A small audio frame classifier, trained from scratch.
Model: 30.3M parameters, log mel input, arch transformer, norm layernorm, activation squared_relu, moe top_k, num experts 64, layers 12, width 192.
Data: trained on synthesized solo parts of chorales (CocoChorales), 39062 training examples.
Rows from block 9 of a small audio frame classifier, named by matrix and row number. Rows with one number within an expert belong to one neuron, the router's apart. Each number is 50 + 12 x the weight over its row's rms, rounded and kept within 0 to 99. All counts start at 0. After the name is the row's rms in percent of the matrix's.
Before each expert's rows are labels from the 100 clips, of 14848, where the router gives the expert most weight on average: "strongest on" is what is common among them. Only what is clearly more common there than usual is listed. The data: synthesized solo parts of chorales (CocoChorales).
# router: router (model.blocks.9.mlp.router.weight, 64x192, trained with AdamW), inputs 96-191
# up: expert up (model.blocks.9.mlp.up, 64x96x192), inputs 96-191
# down: expert down (model.blocks.9.mlp.down, 64x192x96, transposed), outputs 96-191

# expert 57
strongest on: note G#5; note F#5; flute; note G5
router.57 111:65 58 45 50 64 57 50 37 51 44 68 44 49 45 37 54 59 59 36 47 41 36 42 33 46 51 51 48 58 67 27 40 39 55 52 46 55 41 52 64 71 30 42 43 49 62 31 57 35 34 72 46 60 49 53 26 41 45 55 47 72 53 56 43 45 74 41 50 52 39 38 47 65 53 41 65 64 70 42 57 75 44 52 65 51 61 49 47 65 40 34 59 38 50 51 79
up.0 147:57 57 46 56 49 29 44 67 48 52 39 31 63 58 54 64 61 52 51 60 64 63 38 54 47 62 44 80 58 46 43 43 46 42 40 50 54 64 43 47 40 45 35 38 50 24 74 52 39 52 35 61 42 45 59 52 37 38 66 55 60 57 69 50 54 51 62 59 44 80 43 88 63 52 43 59 50 30 24 76 48 25 72 22 60 29 34 59 37 48 71 47 49 47 53 38
down.0 165:49 49 36 58 50 45 63 51 32 39 45 63 46 68 50 79 21 61 38 73 70 42 36 54 40 25 45 46 43 41 53 52 43 63 55 49 47 57 49 43 59 62 48 49 40 68 57 44 57 41 40 74 44 65 60 55 73 39 64 38 33 48 30 67 39 61 34 49 68 65 66 55 24 48 59 41 52 26 70 49 35 43 25 54 43 51 55 41 53 57 59 44 53 36 50 26
up.1 057:45 64 53 57 29 48 59 46 44 49 39 67 58 48 50 47 50 45 28 40 29 51 50 42 47 62 75 41 55 63 83 58 58 45 51 54 53 39 47 73 42 59 60 54 32 74 26 27 56 40 43 52 37 41 60 64 43 48 32 25 43 29 28 82 54 50 59 37 64 48 75 54 51 50 24 57 44 38 48 53 52 41 46 48 36 54 54 52 47 44 47 69 64 55 59 55
down.1 062:41 37 53 25 48 46 58 29 39 69 49 30 27 43 59 59 68 34 82 51 53 37 63 32 55 58 51 56 71 62 52 69 43 39 34 34 42 46 52 40 58 56 53 37 45 47 53 57 61 43 60 36 57 49 30 27 40 69 55 59 56 57 63 66 61 50 51 68 44 33 52 40 35 46 65 41 72 71 37 52 28 61 35 53 51 59 67 39 50 58 64 41 57 48 48 24
up.2 093:53 58 54 79 47 51 73 45 36 50 47 48 58 43 82 50 49 46 42 31 50 42 44 45 57 57 35 50 34 47 31 45 33 35 50 40 27 43 33 56 53 41 48 49 42 81 52 68 31 60 57 43 61 63 49 53 77 47 56 54 47 63 48 39 74 56 52 56 53 56 40 64 48 48 46 52 44 54 75 47 36 30 49 31 81 53 48 31 49 41 23 47 61 55 41 59
down.2 091:45 33 51 52 25 64 51 71 37 70 60 36 23 39 34 60 51 49 71 63 37 55 64 51 57 48 57 52 53 43 71 70 49 75 40 61 53 71 69 61 46 58 65 63 76 28 63 47 49 40 55 47 52 47 44 52 15 48 48 52 53 47 47 89 47 30 43 53 55 49 58 55 37 60 45 46 54 37 40 43 50 71 43 29 40 39 50 70 46 58 34 45 42 61 64 53
up.3 097:61 37 48 43 62 55 74 56 45 51 59 39 47 50 35 55 53 47 33 43 81 61 56 44 56 50 77 68 69 37 30 43 79 42 52 43 56 22 51 08 50 52 60 29 55 42 41 35 36 47 61 58 58 57 52 63 42 43 62 66 50 55 53 58 48 67 63 65 64 56 36 38 60 46 53 51 32 58 44 56 59 57 61 52 34 55 58 55 72 65 47 48 51 50 53 46
down.3 082:38 48 51 51 44 58 58 46 35 70 55 44 44 48 71 54 59 26 64 67 54 49 60 38 52 52 77 47 48 51 66 57 55 56 56 56 54 48 40 47 40 59 44 61 48 53 52 40 31 51 45 57 51 61 68 46 50 43 36 63 47 48 42 53 80 36 42 44 55 38 52 56 18 46 57 66 54 39 57 53 60 27 57 52 55 41 35 52 56 49 64 74 46 40 46 40
up.4 078:42 65 54 61 32 42 51 17 53 48 55 62 35 66 22 57 51 54 55 36 80 54 54 49 49 60 55 48 64 51 53 69 25 53 61 45 90 79 83 50 27 48 52 56 56 34 50 51 49 44 68 49 54 38 69 51 42 40 53 45 60 48 51 79 30 49 53 48 50 52 47 33 34 68 49 39 53 51 45 47 41 46 37 57 40 47 43 51 31 33 55 64 61 69 63 45
down.4 083:34 54 60 56 53 60 57 47 53 34 58 48 49 43 63 82 50 62 45 53 49 36 55 53 41 50 24 46 40 44 41 57 68 35 36 39 37 24 53 65 74 48 39 52 55 65 47 50 57 70 29 57 54 31 59 62 54 63 56 68 46 41 59 48 81 26 46 54 33 72 51 60 55 35 60 71 42 45 37 55 61 53 52 32 64 54 58 45 76 67 23 51 67 36 40 37
up.5 099:44 46 46 55 43 38 52 49 45 56 39 42 45 39 66 42 58 57 39 53 51 52 37 58 68 38 45 39 68 67 33 54 55 49 40 61 63 66 45 33 46 33 35 54 50 47 33 58 34 68 57 62 54 75 35 46 65 45 43 49 62 40 46 53 40 70 58 48 49 35 46 58 56 51 44 57 41 37 55 59 57 42 49 25 40 37 38 33 41 41 54 54 62 44 45 52
down.5 098:70 46 41 46 54 71 72 46 56 45 55 55 46 40 36 36 34 40 68 47 59 30 49 70 46 43 39 48 70 44 60 43 58 67 38 36 53 52 26 52 66 74 56 58 42 59 67 57 33 45 45 47 51 28 58 66 40 63 41 37 52 43 52 37 48 48 59 53 76 54 22 50 57 22 50 42 48 56 43 54 68 70 32 55 64 42 44 53 53 56 51 27 50 49 68 40
up.6 120:33 27 47 49 59 72 45 26 45 42 68 51 51 48 34 54 55 35 32 72 55 51 58 43 48 49 63 51 66 32 55 60 56 46 46 44 40 38 45 45 67 50 63 51 44 50 54 41 64 43 70 41 50 50 63 50 67 44 59 71 62 52 45 47 47 43 58 44 56 63 69 46 47 48 43 45 46 68 46 59 50 61 52 59 90 73 48 52 62 53 44 37 43 65 58 36
down.6 095:59 72 39 36 54 52 78 49 57 48 46 37 45 55 57 44 75 60 56 36 54 33 38 36 39 68 52 68 45 10 59 57 74 51 53 40 43 58 58 44 27 53 53 42 47 44 49 51 43 30 15 65 54 35 39 47 49 56 21 56 69 50 59 66 58 51 38 57 34 44 62 31 49 56 63 62 45 47 36 57 49 47 55 68 22 52 57 50 65 44 45 57 65 59 46 40
up.7 117:61 67 35 50 51 37 65 50 52 53 48 45 53 55 37 65 65 53 32 49 48 62 49 46 55 62 62 64 53 40 36 46 50 54 53 52 31 42 41 61 56 70 42 36 36 91 58 55 65 39 36 57 38 33 52 40 55 50 47 42 76 65 47 41 66 51 53 56 56 36 44 64 38 52 42 43 47 70 49 40 35 56 58 51 56 57 65 40 43 70 48 52 51 34 62 61
down.7 111:47 36 48 45 69 63 43 43 58 53 72 47 45 58 56 37 36 55 58 48 41 51 47 36 49 68 65 49 52 69 14 59 45 51 53 41 47 84 53 28 52 35 41 48 63 25 32 46 30 52 69 63 52 47 56 34 55 47 52 46 39 24 73 50 54 36 20 53 51 47 38 48 46 36 40 59 41 60 51 42 89 39 53 44 46 22 22 52 57 46 50 64 54 74 68 73

# expert 55
strongest on: note G#5; trumpet; note F#5
router.55 077:54 31 59 57 39 45 47 39 46 45 64 70 46 65 36 62 57 64 45 63 66 64 27 44 20 44 58 45 57 42 31 41 36 70 62 36 38 53 43 39 46 44 30 34 63 49 37 51 49 50 63 53 54 38 43 42 43 42 52 76 48 49 61 54 59 52 41 36 71 49 55 32 54 51 40 49 61 44 45 57 52 42 59 43 60 47 47 54 29 39 59 55 50 45 65 62
up.0 020:56 46 43 58 46 62 33 68 57 60 36 68 65 75 71 66 46 75 47 59 49 69 52 51 31 40 38 45 42 51 31 43 41 49 57 29 50 67 42 43 76 35 38 28 48 46 33 41 37 54 72 33 45 48 59 39 57 38 42 34 47 34 65 51 57 40 32 41 40 56 52 50 50 46 43 53 50 35 36 58 37 34 81 30 71 54 61 36 43 40 46 52 43 42 60 49
down.0 014:44 67 55 48 50 48 67 50 32 34 44 42 44 32 42 45 51 35 42 39 70 37 62 49 70 40 87 77 70 40 63 48 55 47 49 61 55 56 53 62 40 52 59 39 43 43 69 57 68 42 58 50 39 61 38 49 37 62 59 58 44 62 44 34 57 44 50 38 71 55 46 55 40 45 59 49 50 65 63 72 60 63 45 43 42 25 32 48 48 56 52 74 84 37 47 58
up.1 388:61 66 36 61 45 60 68 42 41 42 38 69 66 56 64 63 55 52 40 52 65 62 42 71 43 49 45 48 36 43 51 59 52 29 47 56 60 61 60 39 42 56 58 56 59 56 57 37 66 62 41 75 41 55 46 53 45 43 61 38 46 36 48 74 46 36 41 41 43 59 58 59 46 43 48 53 50 28 68 35 42 70 58 58 48 50 48 19 42 52 70 43 59 44 46 23
down.1 474:35 41 50 33 58 32 23 61 57 45 67 36 44 42 33 52 46 40 56 54 30 50 61 41 71 51 64 55 60 54 42 41 49 66 60 55 51 38 51 66 50 39 44 38 39 46 45 59 33 24 58 23 55 57 63 52 25 47 46 53 60 53 73 35 52 52 65 60 51 44 55 61 57 40 49 52 66 69 53 67 64 33 40 52 43 34 57 86 58 55 38 54 42 57 53 74
up.4 015:52 39 75 58 38 40 25 14 57 64 40 71 48 59 46 57 55 49 28 68 39 61 51 67 35 55 56 26 51 56 52 39 51 60 76 31 48 50 55 48 58 35 47 60 61 40 41 33 54 50 57 31 39 57 52 45 82 40 44 51 34 33 41 55 66 32 32 42 42 37 47 34 46 24 39 56 30 45 52 54 39 47 62 41 62 50 59 39 48 47 46 51 61 59 55 63
down.4 010:44 49 34 60 54 37 32 53 45 73 45 28 47 54 67 41 65 50 52 42 54 37 71 38 42 37 64 60 49 52 58 64 37 51 53 79 38 34 65 48 40 68 30 42 52 27 71 36 43 43 59 27 53 58 27 73 59 42 34 49 59 42 44 69 69 45 54 62 59 29 41 67 50 53 39 37 62 70 47 70 54 30 46 35 52 41 41 53 39 63 30 54 57 43 59 47
up.5 041:62 48 36 45 29 42 42 54 55 30 45 47 52 41 47 68 41 63 46 70 45 59 47 44 47 84 49 58 38 52 45 34 66 46 40 38 76 38 55 51 43 64 50 53 49 40 43 49 51 62 51 93 54 57 77 33 47 61 41 69 51 58 55 53 47 45 56 46 47 61 48 35 51 54 49 58 29 46 36 44 58 49 45 53 45 49 67 41 50 46 49 50 54 40 53 86
down.5 029:35 54 56 47 19 49 50 36 52 43 58 34 60 63 62 43 40 56 44 74 29 75 30 55 59 62 50 55 39 43 51 63 45 34 16 28 59 36 68 48 58 46 53 58 40 57 58 44 62 38 55 85 66 67 71 43 26 49 37 42 55 50 52 50 69 44 64 45 48 59 51 51 53 62 58 44 31 52 28 41 58 29 43 46 46 57 71 40 54 46 57 38 52 39 40 76
up.6 192:60 55 52 60 58 35 47 23 36 51 53 53 23 41 36 64 54 35 45 36 58 53 43 28 45 54 55 55 47 54 45 41 47 43 49 46 55 99 47 63 49 53 44 49 56 50 66 41 44 56 57 51 51 44 18 49 46 52 48 57 47 49 50 49 48 50 50 61 44 47 39 82 70 50 40 57 53 40 44 58 55 43 87 51 60 45 48 39 44 40 71 46 48 54 27 55
down.6 202:25 39 51 49 39 55 36 56 59 45 59 30 49 46 44 41 53 72 67 56 50 45 64 61 62 43 45 42 47 47 50 58 57 61 52 41 39 22 42 42 59 62 48 59 45 70 34 57 48 51 40 63 64 54 67 34 74 46 49 47 67 47 53 67 58 40 56 47 71 58 53 31 55 56 31 45 42 43 32 58 47 49 31 48 43 58 58 64 60 45 21 58 49 63 78 44
up.9 011:60 69 41 47 83 56 43 34 56 32 28 44 52 69 53 37 39 62 50 54 69 58 70 57 48 30 37 42 41 44 64 52 54 47 48 57 37 73 50 57 57 37 40 50 24 40 52 52 46 46 47 48 45 33 49 59 32 46 72 43 63 61 55 46 46 49 52 62 63 51 43 53 41 48 52 46 99 53 48 71 46 42 47 45 88 36 30 46 44 42 35 45 44 55 41 28
down.9 007:35 72 58 43 54 52 45 42 26 37 44 45 48 24 39 43 52 55 57 44 66 59 56 36 61 42 56 59 74 66 51 52 46 66 48 58 42 44 47 68 41 54 52 42 37 46 42 67 44 38 37 36 52 58 53 59 41 69 79 50 42 56 54 32 33 42 39 36 52 34 46 50 34 47 36 25 72 81 43 79 60 49 45 45 54 32 32 65 52 52 28 60 62 48 45 43
up.10 027:60 65 41 51 68 61 38 51 58 53 39 45 48 82 71 51 38 57 55 59 66 53 51 64 38 24 34 45 62 53 56 56 47 51 66 51 46 58 41 53 69 42 53 43 37 63 56 42 25 63 60 36 41 42 48 52 45 39 52 42 55 51 48 31 43 59 51 56 56 59 34 61 44 48 53 59 81 41 42 72 27 31 71 25 95 43 40 43 40 42 38 49 37 49 48 29
down.10 026:47 54 67 49 42 51 55 47 35 25 57 42 45 17 24 41 47 43 58 37 56 41 55 47 47 64 66 54 70 45 29 40 57 59 42 47 45 52 56 55 33 47 65 57 59 46 57 63 59 45 43 54 48 79 51 46 43 69 71 58 35 50 43 24 28 57 58 31 51 53 58 34 52 40 28 57 53 65 63 72 62 59 63 60 26 33 40 58 49 60 44 75 59 47 55 56
up.12 009:61 60 48 30 59 80 69 57 48 51 49 66 50 48 76 33 57 52 60 61 52 39 46 45 72 45 39 45 58 34 66 59 57 41 58 53 47 59 38 62 58 54 55 67 46 42 56 61 37 51 34 40 33 49 43 71 43 57 52 40 43 58 44 32 39 52 66 51 51 44 47 66 46 54 64 38 72 39 57 63 61 38 32 55 64 44 49 46 55 44 28 44 53 46 27 40
down.12 006:51 58 41 51 53 45 37 37 52 39 33 37 47 52 25 55 38 33 56 39 46 51 48 37 56 44 74 57 47 46 45 47 68 39 32 66 59 62 56 67 23 45 55 29 45 39 60 40 45 69 53 55 43 45 37 73 40 44 68 41 42 63 55 38 51 52 70 58 77 40 59 68 49 37 46 69 52 54 67 55 80 53 52 56 54 41 45 62 54 43 16 61 51 61 54 56

# expert 21
strongest on: note B3; tuba
router.21 084:50 49 40 59 54 54 58 59 49 62 56 45 84 66 38 57 25 40 55 72 43 64 47 65 56 59 62 51 51 46 37 48 42 51 58 44 71 40 36 46 64 74 46 42 49 54 60 35 44 75 49 60 52 47 51 54 33 54 47 31 60 51 52 30 57 44 55 61 57 71 42 63 60 52 44 27 46 35 71 41 02 46 66 52 41 48 42 43 31 49 51 48 47 62 56 47
up.0 069:51 54 52 47 43 35 45 38 50 45 59 64 50 39 63 53 54 65 55 43 64 74 57 40 47 58 29 50 49 40 47 34 57 49 64 54 36 44 47 50 62 77 65 38 45 55 49 44 37 68 45 52 44 43 57 59 43 63 54 38 37 51 72 40 50 29 59 39 44 31 43 59 69 42 48 65 58 52 69 54 52 63 49 58 56 45 28 60 58 44 54 37 58 61 53 44
down.0 074:29 37 36 32 51 66 56 72 27 55 59 40 19 25 67 51 53 37 53 59 69 51 31 66 39 49 59 54 61 22 55 49 50 66 53 61 55 45 65 67 62 60 44 51 53 53 42 65 67 50 61 60 58 40 49 46 60 46 60 42 42 50 46 47 50 21 48 64 50 59 56 48 31 57 60 44 54 44 54 60 49 33 52 64 68 48 45 55 65 43 53 75 45 46 30 66
up.2 293:49 57 48 59 57 57 57 35 48 59 51 50 52 47 36 31 55 52 66 71 29 32 45 36 23 58 62 34 23 62 51 63 52 43 57 42 43 44 53 33 33 61 33 44 54 73 54 79 54 40 29 63 66 63 59 34 36 53 77 48 36 40 55 27 48 52 47 45 54 41 38 72 60 80 45 57 50 47 71 55 56 61 59 67 65 54 70 31 36 41 49 37 34 34 40 59
down.2 298:57 51 59 62 62 46 42 56 50 42 41 32 98 46 42 49 44 54 53 99 55 32 49 51 38 35 66 44 20 46 57 50 45 42 54 52 52 55 50 24 09 61 50 56 43 59 58 62 42 44 42 39 49 54 46 40 27 45 52 66 55 49 51 56 47 45 53 50 46 57 34 58 43 56 37 48 78 49 49 59 49 57 57 48 46 48 58 49 29 40 60 61 42 53 42 55
up.3 027:46 67 39 39 46 58 58 47 33 56 46 78 60 39 27 40 42 46 51 44 63 38 55 37 50 66 87 66 74 29 48 53 48 46 38 44 69 56 55 47 27 24 26 44 60 41 61 31 44 56 52 24 32 57 60 59 46 67 34 73 41 52 66 54 42 51 34 36 68 68 56 55 45 75 26 52 40 55 33 52 51 49 35 51 65 30 43 53 57 54 39 55 51 27 45 53
down.3 028:46 40 46 46 34 65 28 49 57 39 35 66 35 52 59 59 41 42 44 51 59 63 47 11 51 40 42 46 44 63 48 54 69 42 56 52 17 36 56 54 79 24 72 31 29 65 48 51 56 45 42 45 35 58 57 34 38 42 52 47 48 48 33 67 39 35 49 64 18 47 37 59 41 53 49 34 41 29 51 47 60 68 55 27 50 59 56 57 60 55 41 44 51 37 49 59
up.6 128:50 58 51 69 60 42 56 22 47 33 31 66 71 69 58 61 22 70 68 69 41 37 65 42 58 49 55 38 45 62 63 43 53 36 51 47 56 53 58 51 37 54 41 53 38 61 56 40 28 55 40 48 52 44 46 51 43 36 48 54 53 46 65 61 54 73 51 43 54 48 43 70 58 68 60 51 67 50 59 64 61 34 27 40 43 26 62 50 57 55 36 49 56 64 46 38
down.6 131:39 35 35 54 59 60 42 61 42 64 55 48 52 25 43 38 71 42 40 50 69 53 43 54 27 45 75 53 64 39 56 53 52 71 38 53 46 46 49 45 51 56 61 47 68 46 52 70 64 36 60 51 55 42 60 47 58 74 63 55 27 62 32 58 49 30 43 64 37 53 53 28 51 59 43 49 48 29 58 35 21 64 70 64 51 56 42 43 58 61 54 57 25 55 24 49
up.7 246:73 50 50 52 66 55 53 51 57 57 35 40 72 35 48 47 47 49 53 73 62 42 38 53 39 61 51 36 45 35 40 51 70 40 61 57 54 54 47 35 46 44 61 46 33 75 37 65 48 49 45 51 49 37 42 40 58 60 84 53 39 53 49 41 21 57 41 36 70 62 43 47 29 82 39 50 54 55 43 52 56 44 41 39 58 37 59 49 57 68 39 62 59 28 45 54
down.7 264:36 50 47 56 44 53 55 50 55 35 70 56 51 72 53 50 57 49 59 57 43 37 65 44 51 41 53 66 42 55 61 66 32 35 56 60 41 46 62 66 33 71 35 48 61 47 63 44 55 47 43 51 74 66 59 63 39 33 23 51 64 45 51 62 59 45 49 57 37 52 42 58 62 43 46 47 50 54 67 52 54 61 55 60 33 49 63 54 36 17 58 32 33 59 57 50
up.17 237:46 36 49 21 58 63 59 63 37 51 41 54 50 39 70 36 53 56 66 78 40 51 27 49 37 53 23 54 37 44 56 55 34 51 58 61 46 53 44 47 48 65 41 58 50 55 42 99 62 59 49 78 57 42 43 23 56 52 47 35 41 44 61 56 62 38 38 41 37 59 65 59 50 50 58 42 70 73 59 45 55 35 49 63 44 47 36 49 67 60 46 69 59 49 48 53
down.17 257:51 75 57 76 65 34 40 27 60 69 54 47 66 59 36 37 64 46 37 34 59 35 70 43 57 57 61 54 58 59 43 40 49 41 50 32 53 54 67 32 48 40 56 45 40 48 50 18 43 45 35 29 54 58 58 77 47 43 57 68 60 51 50 59 45 59 67 48 59 36 29 45 41 61 44 69 51 28 40 55 42 55 66 36 44 65 58 51 34 40 55 31 50 29 44 53
up.19 317:48 47 47 48 71 56 55 48 62 42 52 56 39 43 62 56 54 62 33 53 61 50 40 44 48 48 44 50 68 63 80 55 39 44 43 57 47 43 57 43 35 58 51 51 54 43 70 58 20 45 46 51 51 47 53 53 78 73 50 69 46 58 38 51 77 51 57 36 41 53 23 28 59 52 59 54 42 41 28 55 48 51 49 51 49 56 56 57 46 43 50 59 61 52 37 75
down.19 271:62 45 42 58 48 31 50 51 49 48 33 48 39 68 62 60 36 60 50 29 69 57 49 65 64 50 53 49 54 53 35 39 51 49 64 57 53 50 36 51 44 52 48 53 38 66 42 37 44 51 49 38 48 26 33 53 61 22 43 42 53 47 46 71 29 55 60 42 52 74 48 66 46 61 43 41 79 58 51 51 51 29 31 42 52 49 36 33 58 64 50 74 62 50 46 28
up.24 100:59 49 44 31 53 42 60 63 25 58 59 68 44 62 60 50 45 61 50 35 46 39 60 35 33 69 31 53 52 62 47 25 55 51 47 41 54 48 32 38 62 48 45 53 39 51 47 64 50 64 38 58 45 47 39 47 54 70 55 44 48 41 55 49 76 46 55 33 64 49 52 22 69 59 52 52 69 37 92 36 58 53 64 62 42 43 38 59 42 68 49 64 36 70 43 38
down.24 090:37 49 55 62 60 57 30 36 47 76 71 46 56 51 62 43 40 46 47 63 40 48 29 68 43 37 66 42 35 46 43 37 46 44 53 64 52 55 67 59 54 64 60 46 50 67 63 40 47 17 44 43 56 45 66 62 45 27 63 55 47 45 61 49 34 56 48 67 52 57 38 54 08 51 47 56 40 54 35 53 58 43 37 33 54 67 49 47 49 44 50 46 54 48 42 65

# expert 24
strongest on: note A#3; cello
router.24 079:55 47 71 42 48 38 30 37 48 50 61 38 41 44 34 47 54 53 53 48 57 47 33 28 29 50 37 62 57 52 28 33 63 51 62 43 34 37 62 16 57 46 49 25 51 63 28 63 37 34 47 65 54 53 46 53 50 37 61 35 30 50 34 51 39 59 53 48 77 44 46 70 32 33 29 34 40 42 59 54 43 46 34 55 51 55 37 49 32 37 58 58 56 46 59 37
up.1 126:32 64 47 66 51 48 50 11 48 42 48 51 28 75 53 69 39 31 46 61 39 57 58 59 48 39 59 53 52 52 41 59 47 37 51 46 38 47 56 50 51 57 59 37 74 66 46 49 56 37 56 48 57 27 27 45 49 44 36 54 40 53 56 70 34 67 48 54 67 34 55 37 33 54 51 50 45 47 88 56 61 38 38 48 55 48 51 64 42 62 39 67 44 50 79 47
down.1 135:77 40 56 27 49 56 49 83 49 76 54 55 46 38 48 40 74 66 71 46 46 43 55 34 43 65 41 51 52 51 75 45 58 62 50 57 50 55 57 52 39 31 38 57 37 40 42 49 43 44 66 40 45 57 63 45 48 64 65 57 53 38 37 25 58 59 32 55 30 79 40 55 51 60 58 43 49 49 17 64 33 75 50 65 38 49 45 48 43 56 59 43 53 34 35 40
up.3 049:52 38 61 33 55 26 37 69 48 46 51 54 60 63 52 51 47 87 41 46 46 51 46 47 50 63 44 53 54 62 34 38 55 59 52 52 34 53 62 47 66 31 51 47 60 38 54 43 49 44 37 71 54 77 73 48 53 56 36 65 47 38 40 69 48 30 44 52 54 52 58 60 55 29 38 56 40 50 40 43 74 41 56 71 51 48 37 56 56 27 50 53 58 48 51 49
down.3 043:57 62 37 57 54 59 50 45 45 59 51 63 36 43 30 55 46 38 40 36 56 69 58 57 56 48 48 36 47 39 62 69 53 46 54 53 68 50 54 57 41 60 54 49 65 52 54 37 52 66 44 26 37 29 34 46 49 53 57 58 37 45 62 38 42 57 56 35 66 59 68 44 38 63 56 63 49 27 61 34 36 47 39 20 63 41 41 49 56 65 42 43 51 42 57 72
up.6 167:41 70 43 34 59 50 54 42 44 59 39 62 41 56 69 47 49 47 42 41 49 61 43 48 53 49 52 46 59 57 43 52 48 50 49 41 46 59 42 64 38 48 45 56 55 40 37 52 45 69 46 54 53 73 67 43 56 46 43 48 52 49 50 60 44 67 68 50 62 51 53 42 60 72 42 46 46 43 55 54 60 45 47 60 39 50 53 28 46 57 63 76 28 50 97 55
down.6 177:45 45 72 62 57 50 77 73 41 43 51 39 57 41 38 54 68 46 51 59 53 48 44 43 41 48 58 55 43 44 54 49 65 53 41 55 45 46 58 48 69 51 61 49 51 52 62 31 49 41 41 56 42 33 41 39 35 49 67 45 46 58 53 34 56 43 24 27 56 37 27 69 26 52 61 49 68 68 43 35 52 55 73 42 48 41 34 52 41 53 38 52 74 42 24 39
up.7 129:32 54 80 56 50 41 45 39 49 51 61 34 42 45 70 55 58 58 35 39 72 49 22 35 28 47 65 54 73 36 42 30 55 57 40 48 41 50 55 41 67 48 56 60 53 47 58 46 59 71 46 81 41 44 53 42 54 37 52 49 57 73 47 59 59 74 60 45 57 66 54 50 66 38 41 49 51 48 46 53 47 25 45 52 50 55 54 47 41 56 67 57 69 46 64 50
down.7 092:44 61 47 52 36 56 42 55 37 72 56 32 46 69 58 69 47 53 89 55 26 64 54 42 52 49 71 55 35 67 40 64 62 46 49 41 60 55 49 41 50 46 49 48 59 52 63 34 64 55 55 65 50 53 51 46 21 23 52 37 64 35 53 33 39 30 52 46 52 39 60 62 37 51 33 48 58 73 45 57 40 52 52 21 63 50 75 53 46 63 68 54 26 53 45 58
up.8 071:62 53 39 52 51 39 60 78 29 48 39 55 63 78 33 40 42 41 61 58 54 71 80 63 47 78 75 43 44 55 43 45 51 43 32 33 58 60 42 47 71 41 45 55 49 45 47 52 32 50 65 42 48 52 39 45 45 55 50 53 47 53 47 48 41 34 51 49 42 47 57 56 64 49 43 50 67 48 33 58 50 34 44 38 75 51 57 84 43 45 37 47 42 59 71 71
down.8 059:22 71 59 62 40 62 42 40 48 55 59 59 45 26 83 37 39 63 48 42 40 53 30 34 37 53 45 50 54 57 65 60 45 36 50 55 49 59 38 54 60 51 61 34 49 45 49 65 58 42 44 67 66 84 57 45 82 59 49 47 59 40 43 42 38 59 67 33 40 56 58 34 33 48 40 69 36 74 36 50 48 59 47 36 46 56 47 53 46 68 61 65 56 56 47 51
up.11 177:69 27 51 62 61 48 53 42 52 41 47 53 45 38 46 60 58 36 45 54 42 40 45 54 39 89 52 66 60 56 46 62 42 52 38 49 52 52 47 35 39 55 52 58 50 42 74 19 39 43 49 47 53 57 60 36 25 46 46 47 55 61 43 60 44 80 47 56 54 41 54 41 42 45 49 50 28 32 73 62 42 49 49 59 39 64 42 17 50 47 48 40 52 37 57 51
down.11 189:34 50 43 45 34 54 41 68 44 46 52 46 51 60 39 46 45 69 69 52 60 46 43 54 51 28 53 43 55 33 57 42 52 48 73 34 56 49 59 70 62 47 45 39 40 63 28 67 61 72 49 64 46 50 48 61 55 43 59 38 42 30 53 45 71 27 59 49 51 53 41 61 68 60 60 34 53 64 39 46 54 60 50 21 52 31 59 76 60 50 48 60 44 70 50 61
up.12 022:41 55 33 29 56 74 50 59 47 47 60 60 69 50 55 36 57 37 68 50 53 60 27 70 46 40 53 50 19 49 55 84 58 32 66 68 36 49 66 82 57 52 43 57 48 41 38 58 42 52 59 32 31 51 57 56 34 58 50 35 46 56 62 37 59 46 49 47 33 57 42 28 42 53 51 24 48 77 31 52 54 49 67 60 47 39 56 67 46 50 44 58 35 48 45 55
down.12 022:19 48 53 40 39 48 35 61 62 39 41 53 56 58 60 37 40 40 38 40 67 45 55 47 56 70 40 50 68 47 31 36 55 56 61 44 47 62 75 59 36 43 44 79 33 40 56 43 71 54 39 48 29 53 48 61 52 49 53 46 49 46 45 59 43 48 45 54 74 46 47 68 43 56 49 72 52 66 59 38 62 56 71 66 45 60 42 56 52 35 54 52 35 33 26 36
up.13 166:59 31 62 57 53 41 56 60 38 51 49 47 51 39 49 45 63 28 54 40 52 54 57 44 42 68 48 54 51 57 47 42 64 48 41 48 59 41 34 40 58 34 50 47 45 60 46 52 42 48 49 58 40 71 57 43 40 45 66 38 46 71 45 48 43 56 56 49 55 55 71 55 43 46 54 35 46 49 43 67 52 21 60 47 28 65 41 34 52 48 67 59 54 30 28 40
down.13 181:43 74 38 61 34 56 52 54 38 50 53 41 56 56 49 66 50 69 60 46 41 50 44 50 40 44 55 59 66 42 37 65 50 57 53 42 61 56 56 43 57 61 48 40 49 65 60 29 68 57 48 73 59 21 49 58 47 29 38 47 51 40 52 69 60 41 33 54 63 51 36 67 70 67 47 60 44 34 62 17 46 75 48 37 63 52 63 67 56 66 37 62 33 68 73 48